python train.py --tokenizer="word" --encoder_parallel_block=false --encoder_experts_per_token=2 --encoder_widths=[80, 160, 320] --final_lr_fraction=0
Rows from block 2 of the text encoder of a small contrastive image-text model, named by matrix and row number. Rows with one number belong to one neuron. Each number is 128 + 24 x the weight over its row's rms, rounded and kept within 0 to 255. All counts start at 0. Numbers have three digits each.
After each neuron's rows are labels from the 100 texts, of 14976, where the neuron reaches its highest value: "fires on" is the input token at the peak. Only what is clearly more common there than usual is listed. The data: regions of photos with short descriptions (Visual Genome). In brackets: how many of the 100.
# fc1: MLP up (text_encoder.blocks.2.mlp.fc1.weight, 1024x256), inputs 0-127
# fc2: MLP down (text_encoder.blocks.2.mlp.fc2.weight, 256x1024, transposed), outputs 0-127

fc1.28:131137147131116128160132109172152159099138138139149118088159182156110110095135101135144110112101140132153153134158150123142148144124123115133111074086115116152085112174115199112104092141112141150120148089139105118125144094145122089122083121153125125122144114151079137107105143108078131148157131121080116147182140129123122113154127151104124135083142168111142099128095170151111157082167
fc2.28:120106141139144127139140172097162133123156142120069158153105160114107171112148146150120157110150118095102129096108139164156161133155151114134104140152093088100115143129135128127142168120094109126122095083087108133169126159111097172149126115101130131112132085131106138107151170098177154166167161178091134142092113076157121188117157115131155091109089157097152122119119111091113098127132
fires on: "wall" (28); "beach" (7)

fc1.737:114155110123126156105093168164138151162106139093117126106123117136147127155109158094137100135133156139139103088082112126102175095114149149130132128100123126115121151130137130167111144111128110123104084104141138159132083102158181087164120119130146110147182114102131141140075153119120130125160139154137137122119133091133116122131114160114123168155153108126160162154126091177166142130111
fc2.737:162131119125144103120155124092150144150122118142125122162112136144112110142124137124095094119127154147144162126152142123097089109163133164130129120158168104148121159153124117086132151150115118117113077157108112099138137125079118134123143134120115139125142128205128097131122107132155101119078116143048129119130119158106133165145134106166087166193121106136110178106122139105090148111096
fires on: "the" (14); "logo" (10); "in" (9)

fc1.239:171159153158121114186154114138164206135106153155111179126100150123140100146140152146084125115120123131107127138074130093120124118098144123118123142113135130083126149118138152118119099098151113101108146142117116127167145139142157129120108143147160120116126115114104139093134122119148124123100130132126122102168115091113159093142182125087141138082173193198134166091138123131149161117118
fc2.239:104123146091143070129107161100089101123126132124148080126148161111140085147153134056176147148110102116160128127143169105156101149178129115114114097132119109127161138105140140122099134137134159136142143131130152060106131119091134120152111138128090147152107098083149100105130129116147134126165080133109086190137144142116149161123117134140158128147123100080119112122145115151115128124144
fires on: "the" (13); "horse" (10)

fc1.248:124101120157117107101103112166122165137128114109111111104115127103087138156096188137124126120119144111105126109164133132107114144122157089109111116147107090105152131148145112110102157169139111075142091119156149125133161073095111128109109141074143148138156166124157144143110110120113112154121138147098178102138159086129112151148151097100123171082118170118114157095083135145098172089134
fc2.248:158159109160153117107131142069135066081138125115072114132151128134168145118171118108115111120127139113109155102125142105158126144167109141162118156086116099147119154093106127097091126104116114134153143141105128129098130140151105100150198127140116182127126107122116107122125127116114133085095155152107103149128077148127103159096139140139110113131114124162115142137133111109152116154106
fires on: "wall" (22)

fc1.496:150143130145157110135085150141063137096149126128084128125137139119129116128167135106112105123162159183142092138110093145114126110189129161127129117124097087122129145125155123143096134114130151103155167123157132091138118118114127132119117107126184134186123092140126124089117140137123132153167157141096126120124179133172159184112103086121166161118116107128175113120140131118120149095076
fc2.496:110116187122157148175136110102157139151134176121152111125124152119141093117117135142105118082115110132112087094118133114122144120114133159117124096123118078130091120139132122112163177151099132167115116138152189168113132128168154128121117216123139108117114082125055146119135136100139147135086152134124131133106141136106087109080145156126156117132136111125134164152108085127131074114172
fires on: "the" (13); "is" (7)

fc1.104:131145143146162151133129139086121184178084159083116120133133140136191094097145120132118154131100123158085105142100169115132116116150155127114102146143142146148151135131129086133113144116098137138109127087127147110160088121123140163118127115138127091103136134170127090170138105138074122125078121138123114100127165132151117115132129110107140168079140148105155135133134124130133097135124
fc2.104:141134137125111107129144140128159139124133112135064139146129141147088095122155099176109121117108162129114168141111148094115153095134173112070133168174141152137114098096181090129123153154127169133114128127118109152152127095128117137145071115116146100142117102173149116115142170119149135117145112120148131103117151157144138139119125097150151139146115112150084154144111113175123134110096
fires on: "the" (18)

fc1.186:136113114123139089161126111112111146112134145129136159147139081170112101112103124148114158132109155129103119152146139158103143083120132152139167153204128143109170127123145125135143168104175123103099093091137126055131109140122130112125142102161126127141133111107116108107106165091115130126148121132123134190149133174102167099142132137090117129113096108146155141129136111137118136135152
fc2.186:115154116115128120135169132132127137149120124116171141137113119146124131151120143102143131141100140084100162113089111124108138144138112141137086146122119131150067135170092130157121126120157140140093144132108163138109118127088142154105122149117158144169119124079095139147123146133123059127107125140113145155108154149145096144136132155135134088117165159096142125100119140171130110106154
fires on: "the" (15)

fc1.601:147143156160096102184158169117137147103149146141103134062133156130156109162112113154148153114155071160127112137121144140108178142086158133116118122146094117135139162168141088116118104108119119115125156131155079152127103147122167133127148150108075137132134124117117128105116160164139092102140086144152117110164099131118128125122151091097157113122105121161150111150103104155111113112141
fc2.601:104169120151172122119117115114141088120142125123126110173128131184173162095147161140119137121124189145154146093147122167113166134183110138082106079140128120134133100107131145116131125143046107161152133133143141108105110128130102114130082143130154166120134140160121116144134129113088151117090139158121103093110119122124164119122125135152120104164099139111085148138152136153125088117130
fires on: "the" (15); "white" (8); "is" (8); "on" (8)

fc1.407:097134148120126134151141122110144125119147118152147146095095174133123119139128163158123083138126154119111125093153138143107106123084152107126179153105116143186198107110135107111178078103146161168127122130112121206119139123116124130142109146122114129118101098113122145112141133151103137050119125128104095102119105117118147151139119105089138150108139088129145094143141120126122168106140
fc2.407:175136129184147151070153121137127101129106175125121145139152122135162092105139113132138129086157122145158070137131100133178141149138068103141137098129102104096148150116131134106156162141116112104107135172126153120159109098147148134152075109127139123132166125154159144147125119078122122127107126120139148143101123126084151147147117150126118131117106154120129181076091129171127083103138
fires on: "the" (15); "-" (8)

fc1.210:080116149117116128160125126133104117131087129093080108119151111117169165147140157128155085132156158132143125129160085142123184082102122128078122132141117177153082108100109136134112136098117137106190159128155124136106131152162153118132100144108137097075148084153112124142088154133156109145122183171129141123139155119129113106120127130097136152171119100164118095160081165124126105140094
fc2.210:133128169173142114119126135107163164159118114103147152114110115132086120109091128126143138087103182183131132097089135163136142129191118120138099151139155117098147127122116119118111128140116125128091113174135145128092116120124129121105145112164136158118155157079121136140143145122153117121160141088122132145182135099118137131094118098119152182119077094069123159133138112112118125135119
fires on: "wall" (13); "face" (8)