config.toml
dataset = "regions of photos with short descriptions (Visual Genome)"
crop_scale_min = 0.5
translate = 0.06
loss = "sigmoid"
encoder_conv_stem = false
encoder_kernel_size = 5
text_encoder_width = 256
text_encoder_norm = "layernorm"
text_encoder_norm_position = "pre"
text_encoder_inner_norm = false
text_encoder_num_experts = 16
text_encoder_expert_mlp_ratio = 0.5
text_encoder_positions = "learned"
residual_init = "none"
final_lr_fraction = 0
Rows from block 4 of the image encoder of a small contrastive image-text model, named by matrix and row number. Rows with one number within an expert belong to one neuron, the router's apart. Each number is 128 + 32 x the weight over its row's rms, rounded and kept within 0 to 255. All counts start at 0. Numbers have three digits each. After the name is the row's rms in percent of the matrix's.
Before each expert's rows are labels from the 100 images, of 14976, where the router gives the expert most weight on average: "top examples" is what is common among them; "place" is the part of the image that holds the peak. Only what is clearly more common there than usual is listed. The data: regions of photos with short descriptions (Visual Genome).
# router: router (encoder.blocks.4.mlp.router.weight, 8x160, trained with AdamW), inputs 0-159
# gate: expert gate (encoder.blocks.4.mlp.gate, 8x80x160), inputs 0-159
# up: expert up (encoder.blocks.4.mlp.up, 8x80x160), inputs 0-159
# down: expert down (encoder.blocks.4.mlp.down, 8x160x80, transposed), outputs 0-159

# expert 2
top examples: text has "man"
place: centre
router.2 104:142118149090150157116140160153151208135145109112153110077153155149056182150127115067160161093099170127194122082134089080141143104101158148132134163115099144076114081180162088121164165181106138067106179092153140085178150101109082122105116139082091104182180173074121099186094164122164147140136159147113102080120114073117179113123105162167131114123138131153149113122170142166102147147095153073119104102079138124195107119084110058119140129114163170125130125158128064086135137165115132
gate.2 098:121128129136116156092145125097133079130130127133075139155099117161130161090124106140150145128076089162126141160105180158179106148129149117112109122111154074119139227126075156146100110158134092178050152180110103145095163110168059123134119143137050122114130093091099186040102133127140129092081108185222164120154076082132084108075151177106149179127152181141179120132124114156125162099137119076117096099128152164130165090167123127127107147175112110165130149176132094111137149150156084
up.2 099:118162119173128189117099127136130117132171115143108162150087129148119177099126079147115131145088063132155124101168174161177135126126123114091054162094150082067139189162083145129132112128100092153052169153125143148082168137173069092143120208112075123121115077113105195096131151153167105148101100132182113118122069095134085120054155193117092141080157137119158140153136150125129192095152118088098128131149137176157173067149147125140088167139087097166123142149152096105121151089154134
down.2 098:144102187084125156135135140114130105129134148178121142124073158119126125109091167139149090100186174151086162080123088030176075157163111151098104118100075159146169135175148136108107115153145064116144168106143118172163102107119136129132130111152094109168125086163141143131110091103147136094075157125099161133153092136117150088140121085082121156092104122126209117130162078100131115158165149183098153139167170078092146127148192136108141173115147150061127145107158128118120139069040219
gate.3 110:159174082148087091119143121136070137137138165137133162160171150143116162147172136088116132174093083140094109142087043140095113165143101097143107149146098110137126169072117138107114138172131109088093142127160139099161074163100148132115151147114080129151090162120155137146149150192102110149170087144079079065173052133199142131138152117125175123100137169184154042176165175147181064094074121110110130081113123096111156142173124132140190109149160142113114107117064139156113121144093097
up.3 113:164178092150081087123133121149089135155126178106128153147168154139136146141174138077128150160131086131110111154091038137102111146119121082136135145135091126127120163097119144120119128173117106086085144120183140082177061151090146125121135148129085127141092176124172120159150160191098105127173084143103096066164046120205109145153151101129170122088147167186168048166169155141159061112084127120109124067087110086113162143176118128127203117122152140123110131131069147149135128145077120
down.3 103:122153136169083113147139147156169138161123077114082060085133105140073107123068122143125244129077154133156127115071125142177160151130128177133163156099115111116121107083141091080092119115139146161151083113084130176136154122098094177131099149084130108130166112100190139159144113131151120108197148186154079172142135143107137117125136131109089143178094127057123107082145147182149135152156149116146140132083153099089129125133099158117176118083023147146162113116129152156089124143196074

# expert 7
top examples: text has "brown"; text has "horse"
place: bottom centre
router.7 085:120109093116113134132066117136192105127163121135089073100105085119161123156137139125126186138109099184134098163150162141110130126141154138135105098153087135061117135126144077128160158108133180049129185138033142133096093163188124174115151152128165108145190168130084090091186129101154145103135149101110128144140166105173112064121102139191078084125145092127165144095177083154164162167215144126130125133104134148157154145155176152079136171138093126185107151170107139099183145101101133
gate.2 107:157138167071133080118120090085086114157144127159090101158088105186089210122130133171116153129167164111153134106087178171159142058106148115166156141177091103165129124147169182127156109119115104112077130102146098163175097099170082119115140101137081130108133141098153147071148157154142082151163116102159089118171154102182149155123058124065143078147157084158107088113157115065136178101119078132134085103150076150097108125178159185103108136150105067169098170141152124122159134163144142
up.2 106:119124170103134134174111111099101133162163182163090087165145106094095098126138121052128162131195125153091142065138115166130101142102134139160086074175076132113090122142157158120120135158129125206165125118136096170121160122138147070072126058148147116122179145186152129145079161113138078116149142152117203114124174206132197143141093081138134088176147154111095120061128139128084125111117113096148159130153151052086150122094119128167171079076171101120082130078121116151119109132133133
down.2 103:134098103174194089120114164080161139129128101134117146144131104141135115150081088147090160116161088097126060162095106118108105086125101090120132092095152133214101142107144115128096153135144114144132126131088079110245122107101167123112127108148170155061111146132140184085163092147176109136117128104163149160193104179190096108115101158102181108131170121139126131197173087092120110174072078144166158145145134117100088109136171099217116085125112104154139099089134137146154148131149083
gate.3 077:116177092142152094182135059135202129126160144107118091133156105148173083148166154195130089113116133064154124099066081110163156095115138127126178142156090159147152080148126108145142114158145185095079131152122150129113202133163150100153151158095082139137124125137115116140186124009122117080104146114149101221151146125130112081119111138170159092108151140129149110078136164131149100111122076100084086079080156171145121125135080085110075122149165129130130100118155128117116147132121201
up.3 087:129162193160089092053066166144087170105178145161131148126065169112080142144152101091192145122131177164146131095112152185059147125138106142150127125142131109138096127107088143093122145135036082155061139190102142180168081165129092100110118080106153130143121092073134119134096116186186122133163129121085191078161127162137093157143116111146124140118069081119108114128129123110155135145133121111138161120088096090155124129167140104177183114118137156132134139166150164145172136049137102
down.3 089:185115121122103168144138134138139139116111183117123135054108121140094129121137142141128156114195125107128108139137131107065147144103124092130132079150134119128151145142128118130156112128156184130170197181110081133140142141089108141134157119137073188113147184133114155093161045128158136151143179072120073175124200105154134144141081106123115065086105072159116039081038136212109162076135108163164162124120113115151151173114128166144178136063107105107132161119108110124075130130132082

# expert 1
top examples: text has "sign"; text has "red"; text has "stop"
place: centre
router.1 095:120096149188175076214159121174154120052139100113112137086072102066124106170112152130113147155107110077115082126099178130073103119118167143124173130176094132077112171106166094106138116129131137158102129154117113091113167091153161128123138083102124108092144091185131090065170139122154174168145138080158107134079111181156101065158112199138129136116202155091109153113102092106093142120143091135117169111109096115124135150175101138122122075123163107120120117171135161155163125041159092
gate.2 108:141112162110096167109178106115106096149091106116091131066134112212172120116177141107121103095101160139138190140162091056130081112156149098131152081133166150165088158141090122134139165155157084153115125140130119072117111105170087091118137140122103121184192083130122172156155148123119149075195113164143118090123130064146199106117121189143162142158152175153103129151085115146162117100132143181115119084066128115155104177101122085165070102119085128074153135120175157138063120161074147
up.2 109:136103149147121119109194136148072098161064120142093108055132168178152147075129150079121105147173157084148173164129069080186076140171107090105144103118137089099063168128154130097156190166209140154097163094112148108152108107102062102153136144141108101119136108125129127113171085108120105112166111181108187092112153072123154094131104186180158146127160138127111113158082125158194121116132106154052132119151156116143110129108159069179114134109163159070126117162140148161107133146118154
down.2 109:114111143153107187172083137123120121124153142086105083116053126172108112141145133126145134116177187140175182142028066106066162094173125122087181109175131136152115100144153115054092115104145140110097140159116158100099104149157171117104127133161068097147166120114144133078138073101123121142179137155157138126127093113140123079101072184102068120070145189135124128104124135153133173105110103153171166110073147108129150163155156158163144126136059084135163182108142092166102157134148179
gate.3 092:162142105162188155152089118140120185105106171094122118086168164155148110101146116090157088111117137107115144156098126151137182129077175107095170054097105138088154108140130144134116144130140069135114157056042136154131139112138147158109154152173088159137138171114188174072120061098094108163150118187183082115100128171137131128153197094185082082183129090137126113094104119131145143085094087146127108108146140119148130092158101141189157079140177132160169117102084074091103138156099145
up.3 088:182125136141153147149111071092139178107130163155123114095114108180198103101126074122121105139100084132175153161084090170151123085079158104109129062110089141130138120167131086154121062079138132148119119077055144133171170146123112109095161157167111114164149216092165152083098082166112110157167122144164061134118136199104117119137154080167076102130120114138071119131122093158139103103147116184153182132141144124127124114171148175163168113114160120117167134114125090086087118210139155
down.3 097:139141172114162108108127154108139138100105124087102155069077143099127192173188097109168172142134061141095106189129108119118127177122108141128091097115105117153159119078106191118066125161155141061151083152082093129176153110096113119113134138129175122132084071105164153093121157121133174100126119122181185167164131087198025106149141129132147149158139142131134129133104135076143073151070148131082138181109146071166116115104198144153125153174150115110182079141137117156129122122092108

# expert 3
top examples: text has "sheep"; text has "elephant"
place: centre; top centre
router.3 087:085134132136126186130140108159200163154124205170161145114124089144127113081162144144165121135122073145104141124102120126145155136127124112120154137072095125167130164186081106194132122126192101167170137069100113210160069064099120101114054169128098168139126103120157114133117168136098105150116102188119089098104146127143052132075171127099111093134099175130123104117168123114147085098104142120098105118077160175134150127068145097195112128093157145179125110120144198082136129157078129
gate.2 086:129171163182142097125109096154128168097145095077138133116143108143019117126114136107177157070059113188092130137070105123148072128162112146142157166205161076084171118172104108112164140155117151088144111148150131118131130099107144193175075122124130182135060135147151173132122108127178117136054122127121126113184100139112171099144111135153137162128138154057125093096116090126152108143119142089108150015141134142138169103147163138182100166113136175113144162099126116098123104104124113
up.2 082:116102168116133157163121180140146134116084114113119143115144197136137149184166132186115130151110090069103083153150140133174123121106157114139145108107057154164132104063147166143106149125162074115117190106077069129120124205130142131088109155132140059157115114145109050141076121048114196095144162131153175162074166073151114142104094123137180107196128141162131078124157117105113170130100118193120087187098091113129107115104138068124135109100126127178120118128123090182108141133144113
down.2 088:128111100063133082063168114183147098118083131118146168127150141143124130107127159128174163057163177150101136099138084194114128070151166105158137107115167140189133113100098127116090091134135210117119099147159154159182131144073117090170163114117174153153127124139095121156119151156146133072124160106112160077156134122083076072151120138197139147142101184193206086171080152114167158105139111087087076091094097107089158134110092125141113098195100124152149109112110162115142142113109112
gate.3 105:104139077163187128103127112165186144119120176090145062116120152170092140110136086133152071114135142136152148116182157135127169122099122156174093120140085123118145157165088083115167125114190116043167096106150155112131111147123167114100147093119152133139192140185143134118080109109151071111097153141145130093129110114173130095122132123179129091133159170109124078152175095124150029097068202085193119111148110107114124100124071102139096112134209165154159140144114077119154112089096171
up.3 106:089110137175126125153121118088139105087100139132108123177186134142134143141132098160155101063140131208162089059157107111168145107117110083121138133098111149143099183195083075113101092062176137123095092101095181149148116120142156135122149187138104184095168137177143191122089094134118092125111129135153144108188090082172129080166164073182092118160120138152127134117153110109093083112072150151140107151134134106105121095178120150190128133114200159152099067140110093113189111080123154
down.3 114:060086111160206157101088160112146111100133100123122179177109102128110155171136130104115128093085092137112127166101082138105119158133063128166170086141151126161176113120161142076078116156157182069116147133083104107174123116144151130119176115116153143118169156146178101093116108154127095144158164125150171163107159135150154118107137078154109086172096120133116079089089143155171082093072110114201160130109108163107089130118115130232132136101105068135154120148072146212159134078110122