config = dict(
    horizontal_flip=True,
    encoder_moe_every=1,
    encoder_expert_mlp_ratio=0.5,
    text_encoder_norm='layernorm',
    text_encoder_qk_norm=True,
    text_encoder_moe='expert_choice',
    text_encoder_moe_every=2,
    adamw_weight_decay_other_params=0.01,
)
Rows from expert 5 of block 3 of the text encoder, named by matrix and row number. Rows with one number belong to one neuron. Each number is 128 + 32 x the weight over its row's rms, rounded and kept within 0 to 255. All counts start at 0. Numbers have three digits each.
# up: expert up (text_encoder.blocks.3.mlp.up, 16x128x256), inputs 0-127
# down: expert down (text_encoder.blocks.3.mlp.down, 16x256x128, transposed), outputs 0-127
up.83:138124093144088132139099148166139172140136109086159176161131134116161177151146062122164160132056145113044103135141110119114093132110161121098121073180163125082057099077138104153164106132134145155121122109141140221149089191105100101177115090148106135104139135139102168141138088106111136135148181153111119177146137175112135140142105159103177136154113103220150105205141152114143136210146
up.84:150057098111099091135163091143167117163167121129126171110153131123123043097112099115155125053125131132152102110141138139125136122166126143136119157084088133154137128178095148171155133137093122119127078105192129104144176181097138178095108120131086194074117091113184166154081135130141093154112137170150108103144080182165130130192116197105115175087153101120121112090095164124098122142150
up.85:140159102129091126151094108147107165180110144086140123133099168139196168112171137119139112101079104143143105071129162116097158146066188083146059151204187117103138142065121117141101102103129107174120142149115099135095110147120164129164079093125094159103180123105124101085146126150113161150125195178078156100122148059148112132067156142152200074167121080147090162123157098135109124137177
up.86:177108088141143066120077162137162188166129131140112140122177094175140186196124069159135159160154086167136107097136127102171145144145153144101167154015105105167126166166096151127168144079156134127134165083112141119091115146179137167123146065088082144147130096196143143143098087070145128107134102139106124124126194128133106157161114157155140128102125156194118113093088162159143132143069
up.87:131104170120165170095141078147115145146136128098126088171149148150122159062128153133155115094071136067147157116175100142100134078084105111101111121142161064107148160156066106110144138075114165118114123123131173117120178111156156198118142163108121108125149133120127081141095149168170125146097098154111137162080114115130073139104140108114116187157150111104144086155064123134123121106087
up.88:134146140143114146142128114092109149117160087087154163117155115164128102149141130141175155094056125099087169092109093110147078090170121146180201167112082102131120136108125097101180101082120134166164093160136112119114052136215152110116161066116116171078075166169099118128091130135167133120072188121040154093118073096134103120152170161124100116130156133167154142124115106118182142167148
up.89:139078135135158162118151173102132127148168141109137167064119145095165103104141084173154162134145093182093110139134147106149079113141164126124125097167085118123110170122148131153147172142042165125153138107112176123166156157097172145139167108128117115078158107116075082134145091130092145123099135116139126076149142118130144099140146165107093110172078096171114115093117128118091173075187
up.90:126097114167172128097109127094098135178124197168162218083066168203133126123208087083131099120161157144131083138151092078083089116135191089115165157144155131132128154086162133149084118083125102113104107132129115183167141134167118124160092162186135135128099149130152127170219086141126125142102132098151100129119209131093135149097157117109134148132090149112112127085115181199105126124166
up.91:120132128124139141147135147089153088111107103152153181073153134112140141128153107127142184165122146082155114175121154169145149081052145114141134126072110116126123113158175193110118110100097116148096151069159140205149128080125120066156132136145162099129109085184148114197142158124118118066146137177110186110114185129194046152143169112167111143124120078088088082122153141080131091070118
up.92:094061084116107166129171144135135144073129106144113145099157154103102100132166159100196090105131114093092103146101098105079145090146115092170126128118142148049160094074161149107137144119094126163110117140190167141167078095081157128108169114155169124070126072213110111112158092129162149168154121134135086155128100127147099172175133155159181112141098102101104154101109202118073149073128
up.93:153179096123103087132151159128185153084165180102108118157138127126110127174067135191137146168092100107122150102184121117102092114087161131156102111151097157147104127145165108158140077105091128082164166121157161179114156169090120138086117155102173109087123085124136134098119180106115164184103157094109188104095107093072188163081135072077165147147125070121176114112085138118161134141176
down.83:121154156162168142114153080124122103123134169114057093101116127096132150159049188145135075085171166115175144180126090102112135126179160128151093133125163138133126134139101083128142182111124141180152107126101144037088135134138122117167094148158218158186143145102112125118026165118132110092127109115094114094125116112073164114105078080110155118145119179097110104148109120128104093081090
down.84:130116208155083145125099168138125113115155143097126111191130146160111181160187089123183133140166116161138134081148113137118112173174123107083113149100186108104100190085176067081079163128102097068179148179098113085150109125117115097118099121140090119121122129177110142167102113171159161133096132107074105128098168168101146114144150113120171121150070174132164134095144146151130116139133
down.85:121086191132121141096119084115088113077103133107060105092086129098185096199048083151168140149166155131072147132125124142087106115125162186135146097035172134116095153175199129137128138117172159122121079173078152158175180083164133125163093103168182108150157103111098140107101127129161152156143150097118117105135107134126168141142088095104080136087151171142123120127144151099134105104085
down.86:157132099086134155154122104153087103157120113104163075104150106137162097152159112137112043080093106135098146167062154123084102170119136135117090069127146133133120171138110106118152103102099081134143091148064170191156142162114101119130121147115145164091164152087124129163011141161169110110143126108094147147117093080174130113110120159123162174187124125134125080149124150132118109082107
down.87:118180118112109120156131126157100112152126109104126139122187116168123164170132083159154131171151075114124074130112165054129153123161147120074157061110082134104156062082128117126171170149080157107173112123148163184127077117124112156201119131136120177104143174111092126186075135110128131127092049131147121059125125098126162065105096077088186134091108086133132156158100093171110127206111
down.88:176102097128137150166114128159151124116164172102056113132112148126136078130122056175099110076132187107163098123169187100085181061065118143153118153154130111200109117177107104123099127110103180106157141174112156190117203146118097158059129114158128144121173118111207166152188155111113109115168137144151109119113167137157091086159131066107110168114132104109108077099195112115136142156126
down.89:184169133043163110146154155127138082094077175188084079109155102141155043100118088178117133091089165121117123127141185111137108150144090133119120143194144154199142149148134133139117209081141100111146187143143171186121128121088093149069134179121146136165136084111170104100130151146110086111102026103167104146132067102119114146144098076097110182092137091121110103105141120155167092113142
down.90:143181187132086117180126098130126103140119094103111051174172147130099181081151126129108090131126098068152126132114115090135161152125094097136163110084123177092121151104111100115092189114107080084107126154085080122138119130127104146157101133113203145078054143182104121175152211095149156125123149178074134110108085146134169116157102094156192138075174110158070166062140161104075144158130
down.91:135112120107111134128137148137123107155157147119137099143133077148104111111156123141129174100087184164111112106172153134146117115128170052005163136086151134147120047130150113067098152140124094106120133087116193176156102158114126103101184142103118111085115088189050150093120114154183147170115119083154159146152119038095170057132114115162142166113079117128128160095171115107140087106137
down.92:115158092159153159158139117119156083179135150143093134109165147154060143115126115131155080168127118107140171119147123133128161098117152196114115118150170106085160125097164126169114170148153134140103046151109091203144146110116119082097121101131127188108148057072132151171094106175074113180150128149092126114149046116157111065095112133187111145100166101091119114156093103121077091142157
down.93:196079120062096171063120147148110158101136129120116136145136074116136142083125065177122122091051119119068152094178130094122143145138136164093151137100126127157067090103078090135107179106150105201097076150107157186127173168150126154102186133156118131117134105166110174136165144099152092101129176230181119177126108167117130145115138127072062159129135141128149107127106187140162090079102